config = dict(
    downsampling_factor=8,
    encoder_qk_norm=False,
    latent_channels=32,
    decoder_activation='silu',
    decoder_attention=True,
    residual_init='zero_last',
    max_precond_dim=1536,
    one_sided=False,
    batch_size=64,
    lr_schedule='step',
    warmup_steps=1080,
    weight_decay=0.0,
)
Rows from block 4 of the encoder, named by matrix and row number. Rows with one number belong to one neuron. Each number is 50 + 15 x the weight over its row's rms, rounded and kept within 0 to 99. All counts start at 0. After the name is the row's rms in percent of the matrix's.
# fc1: MLP up (encoder.blocks.4.mlp.fc1.weight, 320x160), inputs 0-79
# fc2: MLP down (encoder.blocks.4.mlp.fc2.weight, 160x320, transposed), outputs 0-79
fc1.73 085:68 37 59 75 56 56 48 32 39 58 26 70 36 52 51 49 74 49 59 65 63 62 67 33 72 64 52 68 51 47 26 64 62 53 30 49 61 52 61 52 49 57 58 68 73 27 38 37 55 63 32 39 25 56 73 44 36 54 38 26 16 44 75 52 54 69 63 44 58 29 67 58 62 19 77 89 35 55 81 60
fc2.73 096:49 61 25 35 46 48 41 78 63 45 87 33 67 42 43 69 51 48 64 45 42 28 33 58 40 33 51 63 45 58 86 34 54 48 79 48 48 40 53 44 65 42 38 40 25 77 50 53 57 45 66 64 63 59 38 53 74 56 65 98 87 66 26 49 43 29 48 76 40 53 43 53 47 62 33 15 78 50 17 30
fc1.74 129:54 38 48 59 68 46 68 32 24 54 48 45 42 83 37 44 62 46 57 57 29 53 28 67 55 21 55 57 61 33 45 28 59 70 13 37 36 32 57 25 34 86 51 29 55 57 43 56 66 49 36 23 16 68 47 45 47 77 46 82 48 61 44 80 47 44 70 20 39 70 45 42 42 38 66 26 35 39 56 58
fc2.74 105:54 64 24 55 53 56 34 66 83 38 44 67 42 45 65 34 44 53 36 50 71 41 70 45 47 87 44 71 44 58 44 57 60 21 77 60 51 60 49 67 50 18 33 54 57 44 56 49 27 57 87 50 66 23 63 38 43 23 45 52 44 29 51 42 65 43 27 82 65 22 77 35 58 38 36 54 60 51 62 51
fc1.75 097:41 63 29 43 65 40 66 61 44 46 41 59 56 08 44 44 65 71 39 62 60 48 21 39 64 40 76 30 41 46 44 61 48 52 56 67 48 60 34 26 35 61 60 53 35 60 34 59 64 27 52 52 29 46 52 52 85 34 53 35 39 56 55 69 51 50 55 43 57 18 42 31 40 65 34 81 58 72 42 60
fc2.75 098:76 38 68 76 33 41 24 54 47 60 64 59 42 77 55 50 45 47 62 61 62 63 83 60 58 55 33 63 56 58 47 42 43 66 20 38 41 50 39 57 44 48 34 47 52 46 55 50 31 56 60 39 70 50 39 47 19 43 47 68 62 52 56 43 28 56 33 48 38 61 51 62 58 13 61 10 47 37 41 40
fc1.76 104:31 42 44 21 65 43 64 57 42 62 22 32 59 63 46 45 48 59 51 60 23 36 76 66 57 55 44 53 02 63 35 62 58 52 55 45 34 81 57 66 29 58 57 48 74 37 41 61 43 36 38 52 50 50 76 75 49 47 37 12 46 51 31 60 63 33 39 37 48 44 62 80 65 39 38 57 69 27 23 42
fc2.76 097:52 59 31 85 47 41 23 36 61 43 69 39 70 28 58 69 44 50 45 57 69 65 30 42 52 44 33 51 89 26 74 28 32 30 42 50 64 14 46 32 63 36 38 51 35 55 54 34 58 56 42 64 44 42 39 25 56 43 48 87 32 52 73 58 58 56 53 61 60 43 60 21 14 59 57 45 46 78 70 64
fc1.77 084:56 33 53 32 57 29 43 68 40 60 26 24 31 43 46 32 41 44 52 42 39 42 33 56 55 54 47 64 46 71 51 52 52 54 42 73 61 52 35 58 53 67 44 45 44 26 24 82 34 70 17 47 62 60 59 34 44 20 37 43 69 48 52 37 35 39 23 52 39 67 30 53 41 49 74 40 51 18 26 50
fc2.77 102:54 73 37 44 56 63 56 43 23 65 34 50 43 49 60 30 65 30 28 49 53 18 74 72 55 32 45 23 31 65 53 46 41 42 53 37 50 44 44 17 38 51 27 59 61 42 40 47 34 17 60 49 54 35 66 30 43 45 36 32 56 42 39 45 81 46 39 67 72 65 33 60 26 44 57 37 38 64 51 55
fc1.78 113:68 55 39 46 57 29 43 38 63 66 34 25 52 57 64 34 33 40 62 67 58 44 44 31 66 81 39 65 31 57 30 48 43 48 60 45 44 41 34 58 36 62 41 75 29 29 39 74 63 49 41 58 62 39 75 43 55 46 42 38 63 55 64 53 67 88 56 71 40 35 59 48 26 32 35 31 45 49 25 64
fc2.78 107:24 44 73 48 47 55 51 47 52 31 74 56 68 35 52 25 55 62 62 36 42 48 39 43 42 46 49 62 74 48 45 55 50 38 40 47 66 81 63 38 49 33 76 45 43 59 74 40 45 51 51 59 16 44 64 73 55 55 48 57 25 67 31 51 10 50 37 33 39 39 40 47 51 66 38 58 77 48 78 48
fc1.79 080:25 35 56 47 40 32 33 28 75 39 42 50 40 85 54 44 53 26 52 61 62 32 58 56 70 76 52 46 52 64 29 73 51 74 41 38 42 48 24 70 52 47 34 47 35 38 49 62 42 74 40 56 69 46 98 51 52 36 34 41 66 68 57 27 82 54 45 59 35 70 43 55 46 71 29 70 58 51 43 24
fc2.79 091:48 58 69 35 67 67 69 66 41 56 41 60 79 34 56 30 51 48 37 46 68 84 38 53 25 30 52 46 49 41 56 29 47 28 68 41 48 60 60 58 43 38 49 38 72 48 36 27 48 27 58 71 72 53 21 68 54 60 60 40 47 27 37 62 40 52 57 47 65 25 79 32 55 51 36 33 36 45 51 81
fc1.80 099:59 39 29 43 37 47 40 45 65 52 65 61 54 59 60 52 68 67 09 63 64 41 37 55 61 15 35 57 69 51 27 22 65 40 35 92 29 67 27 64 78 56 26 49 50 30 40 68 60 24 43 45 62 58 74 29 55 43 53 59 35 50 50 35 56 38 48 52 57 32 39 40 66 72 39 64 21 62 40 28
fc2.80 084:54 69 53 49 27 58 42 38 60 60 38 17 56 33 81 71 38 45 66 45 70 44 52 49 55 55 31 39 49 45 60 43 67 44 39 63 54 57 66 55 29 44 67 43 48 13 58 51 64 56 60 69 68 54 43 67 55 39 37 45 62 46 35 75 43 48 37 60 58 37 47 68 65 59 59 65 08 27 46 72
fc1.81 082:60 55 70 71 36 51 99 31 41 52 70 42 48 47 55 49 57 63 43 50 45 57 33 47 52 52 37 80 43 17 55 49 50 73 38 69 23 54 35 52 45 30 71 35 26 61 80 63 38 16 58 46 38 50 51 33 72 70 38 58 61 45 32 64 51 42 34 50 40 72 61 57 43 55 65 65 57 55 12 61
fc2.81 103:51 59 54 30 48 48 43 44 57 36 69 53 47 51 40 34 32 57 37 80 30 55 51 43 31 66 42 48 51 43 73 60 40 72 46 55 73 70 67 69 58 56 36 56 63 56 38 54 55 42 31 53 82 39 62 65 53 28 49 53 40 22 40 43 46 28 46 52 45 35 37 17 56 79 51 32 60 44 78 62
fc1.82 097:66 31 64 34 84 44 73 45 71 42 51 62 45 27 27 26 53 85 58 58 43 44 66 61 57 46 43 70 35 40 26 37 68 76 44 48 45 45 35 05 41 51 42 31 49 43 50 66 36 50 51 50 51 58 50 59 84 51 46 64 49 75 58 71 38 42 50 74 52 28 64 69 37 62 42 66 46 81 46 47
fc2.82 084:44 66 30 32 25 51 82 33 24 41 39 41 75 51 46 90 44 39 56 37 37 28 45 46 40 52 68 53 54 68 46 52 64 48 38 43 34 62 64 70 53 41 44 38 26 55 45 24 57 42 76 44 48 33 66 59 29 40 23 51 61 33 29 57 41 51 58 35 73 60 87 38 42 43 46 24 53 22 33 45
fc1.83 096:46 59 23 50 64 49 47 57 41 65 38 61 60 22 69 46 43 49 70 60 52 49 35 73 50 65 55 54 58 65 66 51 49 61 42 59 82 72 68 69 38 35 20 37 57 24 42 53 36 43 31 66 46 73 88 52 47 23 35 44 66 45 88 43 70 44 46 78 64 40 55 33 26 63 45 38 68 62 42 55
fc2.83 093:55 58 44 24 38 71 55 33 62 22 06 41 34 18 26 87 41 57 56 34 49 32 61 69 41 62 49 57 43 86 47 71 34 52 57 30 24 28 29 57 26 80 52 30 42 36 46 47 39 59 51 61 52 47 18 58 56 45 68 31 33 70 46 47 62 44 59 43 49 43 75 62 39 28 57 60 34 57 59 49
fc1.84 090:44 33 44 20 74 65 59 61 47 24 25 55 49 29 26 53 26 41 43 79 56 55 53 55 64 41 49 72 65 36 37 35 59 80 29 51 48 58 65 61 26 53 47 30 44 44 46 42 44 61 50 56 06 63 67 57 47 66 53 45 46 31 56 24 57 55 66 44 29 38 52 26 62 44 61 60 57 49 72 48
fc2.84 105:34 57 64 77 28 36 39 42 54 75 62 35 44 65 74 48 64 58 67 26 49 64 45 48 41 56 51 39 45 55 55 77 36 29 71 46 37 39 29 34 62 41 48 66 53 76 49 59 60 37 59 37 86 34 22 47 50 33 51 57 59 85 48 63 42 40 36 53 74 63 54 71 43 54 55 69 61 53 37 46
fc1.85 088:55 54 46 57 53 26 66 43 35 59 71 62 75 59 48 38 42 32 69 54 64 39 43 39 52 35 43 32 37 29 44 19 61 49 60 45 50 40 61 37 48 35 49 57 60 47 67 47 60 43 59 35 72 34 37 27 41 45 40 62 20 49 46 19 64 45 44 27 48 63 48 26 42 39 57 30 42 39 46 53
fc2.85 095:57 52 52 33 32 55 37 63 66 41 37 48 18 43 26 87 52 67 54 40 32 52 53 54 53 60 64 74 66 47 53 80 43 53 33 60 67 55 53 68 33 47 45 45 41 41 39 59 40 56 41 52 30 68 77 64 46 45 51 52 80 48 50 77 35 38 61 69 47 37 54 86 57 61 41 64 47 52 56 56
fc1.86 098:63 75 73 56 44 73 53 42 61 57 42 57 61 30 60 60 57 58 62 38 30 52 52 63 69 47 52 46 51 67 72 51 38 52 48 38 62 55 59 17 07 50 63 37 36 08 32 59 66 68 48 56 56 39 51 45 47 25 48 58 47 67 89 59 78 57 58 59 56 50 54 37 47 55 54 46 25 73 52 75
fc2.86 101:36 34 30 42 60 29 41 54 50 49 50 49 52 75 46 51 59 53 44 66 55 61 47 32 48 63 52 63 52 47 44 69 50 66 51 58 31 65 60 85 85 42 39 59 85 96 62 49 50 44 61 36 40 52 45 55 40 54 54 47 48 59 05 48 12 61 44 49 46 44 63 60 52 51 51 68 83 32 46 38
fc1.87 089:62 66 48 73 72 58 51 43 39 56 82 58 87 34 51 63 47 36 56 58 77 51 33 45 32 77 65 52 50 60 53 39 34 51 47 49 54 57 57 47 58 54 78 57 47 35 28 36 72 60 77 50 63 50 45 63 27 18 59 67 62 63 72 55 33 55 28 64 46 48 67 36 36 81 54 63 46 53 61 59
fc2.87 101:44 51 49 56 53 36 30 43 32 54 51 35 38 59 75 68 76 23 57 58 53 03 45 49 58 48 50 83 53 49 65 55 33 37 43 78 45 67 42 30 47 43 66 43 32 42 78 69 46 40 13 46 33 65 72 53 38 64 48 55 32 63 42 44 37 09 64 40 89 76 55 62 46 35 58 64 52 61 61 26
fc1.88 096:32 72 47 26 58 85 53 27 65 51 50 58 58 84 86 70 65 55 49 38 67 70 83 45 57 71 67 40 55 50 73 67 43 38 63 56 40 68 50 67 81 48 47 60 73 76 53 37 44 67 45 39 72 66 57 58 46 63 42 42 73 68 66 85 86 54 53 66 52 62 75 45 57 65 50 52 64 47 51 41
fc2.88 091:73 43 44 76 47 21 41 71 50 65 64 49 42 38 22 53 53 68 56 65 60 39 29 57 48 40 60 64 49 64 43 37 88 53 52 67 61 30 51 56 33 63 49 31 40 28 72 56 66 38 61 66 21 37 44 55 81 47 63 81 31 20 38 39 32 47 50 38 54 36 14 78 42 45 41 37 50 65 67 49
fc1.89 101:52 36 40 49 49 47 49 46 66 30 36 44 66 53 77 51 60 35 65 58 50 46 34 65 65 40 43 37 70 85 55 60 49 60 34 68 54 63 33 68 45 99 25 33 46 42 37 58 43 23 45 52 55 26 47 60 58 18 14 41 64 63 52 45 58 63 52 73 70 26 36 63 41 68 53 56 50 76 35 51
fc2.89 095:42 66 42 48 26 59 51 38 58 39 62 67 52 77 44 47 70 33 53 25 35 56 75 43 66 64 23 54 49 28 38 27 53 53 50 43 47 32 61 61 33 34 60 60 64 74 70 39 42 50 58 71 52 61 52 51 14 53 64 76 51 62 48 62 63 38 74 51 38 54 58 37 55 55 57 55 48 34 59 41
fc1.90 082:46 41 66 46 58 61 38 26 41 61 27 35 61 31 72 35 32 57 27 49 47 40 43 65 71 50 44 66 42 64 48 38 46 41 59 73 54 92 64 70 68 61 56 51 55 34 57 45 61 53 45 69 56 57 39 67 51 68 47 40 45 28 44 60 16 46 51 68 60 63 87 67 63 37 42 82 36 53 48 32
fc2.90 100:47 49 42 69 48 30 60 49 39 40 57 63 50 62 45 63 70 52 76 72 45 65 53 45 43 57 49 30 49 44 61 53 59 52 32 41 46 22 37 53 33 37 45 62 49 54 43 61 18 52 66 43 35 37 68 36 53 45 49 79 53 57 61 37 80 27 47 30 43 50 26 34 42 69 54 40 60 47 40 55
fc1.91 095:56 61 56 56 55 49 27 53 61 52 35 23 38 82 65 75 45 45 49 30 85 56 40 60 48 45 57 77 83 57 73 68 34 63 28 44 29 72 61 53 42 38 46 48 75 42 65 67 50 46 53 56 62 34 41 35 30 52 35 63 61 51 42 40 33 49 47 26 46 62 59 61 47 80 53 55 59 53 78 35
fc2.91 098:60 40 45 53 52 50 80 61 37 48 55 68 73 29 33 36 43 53 57 68 30 56 59 39 58 33 62 28 44 50 39 37 54 33 60 66 49 28 34 42 46 60 68 65 42 56 46 31 49 49 49 42 39 62 80 74 63 52 63 47 46 44 47 48 64 45 51 57 56 34 45 42 43 20 55 27 39 54 35 77
fc1.92 097:59 43 25 49 60 46 41 44 47 57 29 40 64 39 43 50 53 55 57 59 41 25 62 47 74 44 52 19 47 78 49 70 68 62 27 66 69 66 51 58 30 71 25 62 57 37 10 49 60 30 48 53 35 42 57 68 50 41 40 46 83 08 43 56 71 49 43 55 66 63 25 41 42 66 56 55 53 57 40 50
fc2.92 096:43 57 87 46 32 55 46 50 58 33 67 54 28 44 56 73 97 56 50 37 56 34 74 64 41 61 53 61 78 47 53 57 39 36 41 31 71 49 38 63 39 37 64 49 52 51 79 76 40 67 78 68 64 52 74 47 47 52 65 61 74 49 49 24 27 57 33 53 35 53 45 26 59 44 58 61 44 23 57 57
fc1.93 101:68 66 50 54 51 30 59 50 61 63 70 49 42 46 25 66 55 38 34 77 54 45 36 62 30 45 35 79 38 43 65 20 53 60 63 76 16 44 59 28 44 27 45 79 37 50 59 63 78 65 62 05 62 20 62 42 83 58 57 71 45 77 42 60 40 42 40 44 24 55 48 45 48 32 43 26 49 54 45 63
fc2.93 097:28 50 51 22 44 73 34 55 46 44 33 71 66 54 74 42 64 58 62 20 52 69 47 36 47 39 71 45 53 62 51 64 45 44 57 44 81 39 42 72 40 57 58 34 55 42 47 46 20 45 40 83 40 76 95 70 20 37 43 37 53 43 46 52 61 23 52 60 65 49 56 43 61 57 67 44 37 41 65 43
fc1.94 110:56 23 45 53 45 63 51 23 53 46 45 42 39 54 29 55 63 53 39 53 40 38 81 49 53 39 50 95 54 59 45 66 58 50 27 50 20 50 38 14 28 51 71 70 35 60 41 58 15 19 77 50 26 34 57 48 31 51 49 40 52 64 32 57 43 39 68 17 48 65 46 49 52 31 52 48 74 19 49 32
fc2.94 103:42 54 42 69 46 25 55 62 42 47 66 58 64 60 69 51 41 46 69 53 37 58 52 36 66 54 26 42 58 33 71 31 40 67 49 51 75 26 20 71 75 33 54 46 46 29 27 30 66 74 30 63 86 48 44 42 54 55 44 42 62 56 57 30 45 60 58 63 54 45 73 67 35 74 47 57 56 68 44 75
fc1.95 087:59 63 47 47 29 41 37 57 56 34 57 90 60 40 38 48 57 45 49 37 50 45 64 67 67 43 66 39 62 55 41 51 24 66 39 26 57 47 38 46 53 40 25 66 68 41 29 33 60 31 76 53 61 51 84 56 56 60 57 40 63 42 74 58 63 27 42 41 65 42 34 65 47 37 59 46 45 74 26 61
fc2.95 088:33 52 71 48 80 53 68 48 56 55 49 22 54 47 55 68 52 56 48 62 55 62 46 31 51 53 34 52 40 43 64 44 60 47 75 78 34 52 80 59 55 70 75 47 46 60 67 60 40 55 23 46 32 63 38 47 45 36 48 44 43 73 31 48 61 72 72 52 34 54 68 33 45 59 42 66 60 51 52 51
fc1.96 083:41 32 51 34 60 38 45 67 52 61 59 50 59 23 52 17 25 75 54 54 39 44 55 41 51 45 67 46 44 59 35 65 45 75 36 49 56 92 26 77 50 43 49 44 46 31 19 44 39 54 29 77 64 11 51 46 31 33 37 34 41 45 60 57 47 54 44 52 60 57 45 44 88 43 70 46 73 46 34 30
fc2.96 091:68 60 59 31 47 58 38 57 80 48 46 53 48 63 68 71 62 37 23 63 46 47 45 71 68 67 55 67 51 60 66 59 68 45 65 30 40 34 42 31 71 36 63 38 47 50 35 61 54 52 77 69 61 76 81 49 69 44 59 78 39 61 43 53 62 47 56 35 40 65 38 51 55 45 67 66 21 40 26 75
fc1.97 109:64 42 50 75 50 40 14 45 50 44 24 41 72 46 44 49 74 30 43 32 39 41 68 40 55 71 43 24 37 77 55 77 60 56 43 36 23 28 48 31 64 30 30 39 45 76 57 32 45 23 71 29 40 60 50 27 48 57 43 44 46 45 60 34 39 29 35 25 53 20 51 52 45 42 56 50 28 43 54 22
fc2.97 097:42 58 53 36 47 64 64 56 36 44 66 64 33 43 36 51 47 55 62 57 54 53 23 45 42 32 62 72 59 15 46 43 23 41 69 46 76 59 45 56 36 54 62 63 56 26 47 51 46 67 38 68 45 36 51 60 42 38 55 60 41 51 46 77 61 64 56 62 32 78 66 41 59 32 43 42 62 54 31 62
fc1.98 098:41 56 51 53 50 50 48 14 59 61 53 62 68 33 40 48 46 56 56 58 30 34 42 52 42 66 60 51 44 46 50 88 38 62 42 47 34 55 50 50 18 48 53 24 52 54 48 72 51 59 72 21 63 51 50 49 48 64 70 47 53 64 64 73 52 48 47 24 61 62 68 48 53 33 32 63 51 54 60 32
fc2.98 108:51 43 44 44 42 55 58 57 47 47 58 45 44 61 60 53 61 51 38 47 73 85 49 27 75 43 55 34 57 46 61 22 52 36 69 53 61 42 44 56 65 50 53 78 43 41 48 19 60 39 29 75 39 36 59 48 53 44 31 49 42 39 40 24 40 57 57 69 31 37 41 56 59 61 47 42 45 46 40 69
fc1.99 108:66 43 39 42 49 42 21 56 47 21 51 39 18 44 19 41 74 57 51 53 45 61 39 54 35 54 38 42 24 47 35 42 56 65 43 27 59 62 28 49 18 74 35 37 67 34 40 59 55 34 62 54 45 47 45 32 45 35 45 72 56 53 82 46 61 72 77 54 62 48 48 37 64 35 69 41 45 62 46 65
fc2.99 103:00 50 42 58 55 54 67 47 35 55 63 64 56 44 60 40 69 56 43 44 51 53 52 58 57 61 60 48 70 57 79 59 53 56 27 73 54 34 60 39 42 75 63 71 66 57 62 49 45 44 26 46 46 39 75 22 51 38 64 28 56 63 44 58 72 35 42 54 44 71 70 60 62 60 52 64 42 79 72 34
fc1.100 097:69 56 32 56 52 43 48 57 44 37 32 62 55 74 73 57 63 76 72 93 55 49 22 46 53 70 40 38 57 77 47 64 46 59 42 71 70 53 33 58 57 78 59 42 47 50 34 74 43 46 49 44 81 43 69 32 23 32 32 54 69 53 59 56 63 70 47 60 47 45 34 39 54 43 49 45 66 49 22 65
fc2.100 106:15 62 92 40 45 52 71 77 50 64 57 73 56 32 39 38 53 61 46 47 80 62 62 40 45 61 73 70 70 37 58 63 41 36 46 53 38 54 49 68 68 37 61 47 20 48 68 26 57 68 47 61 59 65 42 40 54 83 93 63 57 75 46 38 36 36 52 42 42 56 55 42 39 38 55 73 78 65 43 68
fc1.101 094:38 40 41 47 34 36 57 44 70 67 59 44 51 41 52 68 67 60 76 15 45 50 51 61 35 57 41 48 38 41 46 49 45 33 48 39 20 34 43 53 71 31 45 51 39 45 41 19 39 48 73 42 49 57 55 56 45 58 40 54 71 58 92 57 56 52 24 46 39 53 53 24 31 36 41 48 41 23 29 61
fc2.101 102:36 52 44 50 82 57 37 33 35 38 62 53 41 69 50 38 51 42 45 78 49 54 55 41 35 32 43 65 62 69 35 36 65 71 58 71 34 64 43 48 46 30 32 56 75 49 54 62 79 43 36 61 59 26 60 47 56 51 41 14 40 43 45 42 24 54 62 59 48 24 86 56 75 49 43 55 49 70 65 59
fc1.102 106:49 91 51 43 47 13 50 49 72 54 43 62 66 45 73 50 71 40 47 41 35 60 62 47 45 48 34 30 40 79 95 58 43 78 60 60 70 56 43 49 68 41 55 85 61 79 47 58 32 28 51 31 58 38 45 33 34 69 67 77 49 57 39 77 67 46 53 28 63 47 41 37 56 51 53 44 48 68 54 43
fc2.102 095:29 22 50 58 46 81 53 51 23 64 53 42 35 63 42 52 49 56 50 59 63 39 46 61 28 49 58 76 56 21 00 62 59 34 47 37 42 42 63 60 52 56 56 28 38 34 64 18 75 69 66 67 50 60 57 69 54 57 37 35 50 48 71 17 19 47 55 78 46 62 67 58 32 60 43 62 52 40 57 54
fc1.103 088:55 58 60 28 65 25 49 65 58 77 32 40 39 35 69 59 43 63 44 58 05 31 65 65 49 71 46 77 49 48 51 59 58 55 87 49 77 44 38 67 25 64 59 50 73 56 22 40 45 38 51 26 63 54 62 59 39 59 48 43 37 77 67 25 24 57 60 56 31 76 55 62 45 42 53 32 50 52 56 43
fc2.103 106:37 52 50 46 49 78 52 51 69 07 44 67 65 53 31 47 44 38 61 47 77 76 71 38 64 32 32 18 61 59 37 68 34 41 53 56 53 66 38 42 39 53 48 48 60 39 49 66 35 48 15 38 45 56 45 45 41 50 35 41 44 56 40 60 57 04 69 59 53 41 54 69 60 48 44 56 42 40 57 44
fc1.104 101:67 33 41 63 36 68 77 12 45 35 60 48 70 51 71 25 79 64 36 43 36 51 57 43 47 59 36 57 51 40 44 52 45 40 68 34 59 53 43 28 36 45 53 22 46 76 51 37 49 86 69 49 51 64 87 77 59 39 60 35 62 26 71 82 48 50 75 61 62 50 83 64 47 32 51 64 32 54 44 37
fc2.104 091:36 61 77 53 56 43 22 80 51 71 51 79 45 62 41 47 42 45 66 61 48 56 30 58 48 14 59 26 54 48 39 39 58 53 24 60 38 62 66 79 61 60 63 57 60 34 56 69 59 14 70 50 63 40 37 09 23 61 46 55 32 66 32 28 38 63 30 41 40 50 32 43 40 51 44 38 48 56 34 74
fc1.105 081:62 31 43 33 35 27 35 60 67 71 35 62 52 49 66 53 66 40 25 46 57 36 38 37 51 27 44 57 69 34 36 42 47 39 48 43 31 54 63 54 48 42 39 43 53 43 40 41 51 11 35 45 22 67 64 23 62 57 52 34 57 73 62 72 38 49 55 31 70 27 32 61 33 54 51 51 46 50 53 52
fc2.105 100:57 16 71 51 66 63 41 56 61 32 47 50 50 39 37 65 19 61 21 47 49 25 67 53 59 70 36 53 60 57 39 53 58 18 55 38 60 46 41 60 40 53 64 46 20 38 69 63 46 40 58 52 34 37 02 48 29 15 40 47 39 58 67 35 50 61 59 49 23 76 79 55 44 48 49 59 48 55 34 61
fc1.106 113:57 76 50 38 35 28 45 36 53 49 40 51 44 40 49 33 68 27 37 63 79 42 20 49 66 54 45 41 59 36 34 54 54 65 58 40 62 25 72 30 52 73 46 55 29 48 64 34 59 30 64 69 57 44 66 74 66 43 48 75 53 49 21 67 65 59 44 60 47 51 36 29 53 58 75 81 43 69 49 75
fc2.106 106:27 24 43 76 71 62 43 44 38 50 55 47 56 55 54 80 41 78 64 41 32 61 66 52 34 41 39 54 41 62 58 51 21 45 21 56 23 56 11 72 48 32 53 55 71 24 27 68 28 64 36 42 36 45 34 34 11 54 51 37 47 39 73 41 43 57 58 40 60 49 50 67 39 60 38 21 49 40 47 38
fc1.107 094:67 63 38 39 31 39 59 55 87 60 33 82 43 54 50 49 49 40 19 59 40 55 40 66 49 34 52 27 34 62 69 53 46 41 41 27 43 66 44 47 47 36 64 69 34 56 60 52 44 34 44 22 57 53 60 39 53 75 65 56 48 70 41 61 50 23 36 61 62 30 43 11 35 61 71 33 58 58 41 49
fc2.107 092:47 38 74 64 49 64 52 57 47 60 19 47 54 63 62 45 53 66 53 52 53 32 59 33 60 54 37 67 80 50 48 41 47 54 53 80 63 13 75 65 57 74 64 43 41 12 37 64 48 63 54 73 46 63 51 57 71 38 40 49 61 61 54 33 49 19 83 40 73 44 63 86 55 46 57 54 37 63 46 48
fc1.108 102:46 59 47 57 35 36 50 40 64 56 48 82 45 77 55 39 58 40 28 76 29 61 45 48 58 55 36 44 30 41 63 41 72 23 69 59 51 30 46 64 45 43 68 53 53 74 50 44 59 43 78 21 54 38 56 48 47 36 51 63 43 61 45 49 47 47 69 37 63 42 26 73 60 16 34 43 25 49 66 39
fc2.108 100:53 49 71 40 69 65 60 62 35 22 53 42 29 38 45 56 57 47 63 30 53 54 42 50 48 31 60 67 74 68 46 66 28 61 36 48 46 72 61 51 71 62 50 54 53 43 62 62 62 54 25 92 49 54 44 49 38 75 43 25 69 51 49 64 54 55 29 55 51 52 69 35 43 71 56 63 78 58 38 56
fc1.109 086:39 57 37 44 66 29 40 74 79 50 62 49 35 53 37 29 43 47 49 31 50 52 47 45 28 33 43 30 20 31 09 41 29 44 29 81 50 45 33 59 42 46 13 56 38 51 29 44 39 23 33 30 67 48 69 34 48 62 54 54 66 46 54 27 70 50 58 36 86 05 39 57 26 49 38 61 49 38 41 53
fc2.109 086:59 66 57 24 61 37 82 30 59 27 55 45 77 47 17 52 58 40 60 55 48 47 54 55 54 69 61 61 34 75 75 77 51 55 50 48 50 56 38 50 36 57 34 43 39 82 49 28 27 70 63 48 49 16 55 50 42 57 37 69 51 60 38 54 65 53 60 73 41 85 43 46 59 50 56 45 57 44 32 36
fc1.110 106:58 51 59 46 56 46 67 63 42 35 65 66 50 63 73 46 58 44 35 71 26 54 35 41 58 57 42 40 32 58 59 30 58 69 41 71 49 30 52 85 57 74 42 56 40 30 35 52 21 53 48 70 58 53 47 49 37 39 45 62 26 47 25 39 74 60 37 26 47 45 48 82 71 52 65 36 55 54 60 43
fc2.110 112:40 53 50 63 49 65 53 49 64 53 13 35 59 44 29 40 43 56 56 20 64 58 58 44 43 44 39 63 55 33 44 68 37 39 54 35 53 66 43 39 54 21 80 51 53 72 53 55 78 46 43 32 28 48 61 64 69 65 56 30 73 63 79 54 23 30 62 81 46 58 40 02 24 63 39 74 44 64 38 57
fc1.111 090:69 32 54 23 56 58 59 50 33 55 42 49 52 51 40 47 33 59 68 46 25 63 44 52 39 60 33 44 51 42 57 52 54 44 72 57 19 59 64 42 41 68 24 35 59 65 26 59 85 43 33 29 54 43 28 34 50 60 45 68 69 59 33 78 62 50 68 38 59 46 44 23 44 40 38 57 48 43 34 52
fc2.111 084:40 68 51 47 28 35 50 44 83 52 74 25 49 29 58 39 65 63 49 65 64 41 42 67 54 47 60 55 47 58 52 51 93 29 25 49 64 45 31 58 57 59 99 51 61 49 65 53 35 27 65 56 43 73 63 70 68 34 53 43 65 58 53 14 45 65 45 38 37 46 58 80 27 54 51 55 53 67 51 45
fc1.112 086:62 45 52 51 60 63 52 41 59 30 17 37 45 40 59 30 78 50 49 56 35 37 56 43 55 38 57 49 73 56 45 81 25 68 35 54 71 64 28 67 43 75 13 50 58 44 43 60 45 16 58 35 45 51 46 75 38 41 36 53 55 55 48 45 28 35 31 53 85 54 48 49 70 30 46 67 51 52 41 35
fc2.112 101:41 53 42 36 27 32 44 52 43 56 30 43 38 48 34 74 33 51 59 33 47 57 49 61 46 52 44 45 52 59 54 31 75 47 74 62 43 45 76 45 54 43 82 46 18 43 38 58 52 45 48 61 62 49 54 44 34 46 44 28 61 85 64 49 71 48 49 57 52 36 53 99 16 72 23 40 32 46 40 45
fc1.113 102:59 48 66 36 65 61 57 48 82 51 54 27 59 49 46 24 56 69 33 55 58 46 63 44 43 50 56 47 52 65 76 42 57 74 48 84 44 43 66 43 30 34 76 51 29 60 62 48 41 14 39 38 46 46 73 49 45 85 55 57 61 36 43 61 53 52 79 31 46 53 55 63 60 27 41 55 25 63 49 84
fc2.113 099:81 34 67 47 39 59 66 49 53 52 55 66 55 24 71 81 52 53 67 24 23 59 59 55 52 47 51 59 51 45 54 42 53 38 30 27 52 40 64 46 23 61 58 27 05 31 34 50 20 37 47 51 57 36 47 51 52 25 41 38 35 42 61 55 48 33 52 47 75 57 11 52 53 56 37 54 77 54 47 54
fc1.114 103:89 54 41 40 61 49 52 71 62 70 48 47 55 65 35 26 38 44 71 60 46 28 39 68 40 43 30 33 65 52 39 65 57 71 61 55 63 74 70 59 75 79 49 10 66 35 50 49 39 32 35 67 28 64 60 80 66 32 28 24 54 60 53 42 73 46 43 80 68 44 61 26 33 61 49 62 57 51 44 34
fc2.114 095:51 47 37 56 63 50 68 47 66 23 56 46 47 64 37 52 39 57 46 32 34 69 51 45 49 26 64 56 64 37 33 47 43 58 40 54 84 33 55 56 38 45 48 53 50 64 66 58 67 54 47 50 40 29 71 73 52 62 46 73 42 51 26 37 36 60 29 63 71 52 16 64 58 72 49 48 54 39 62 29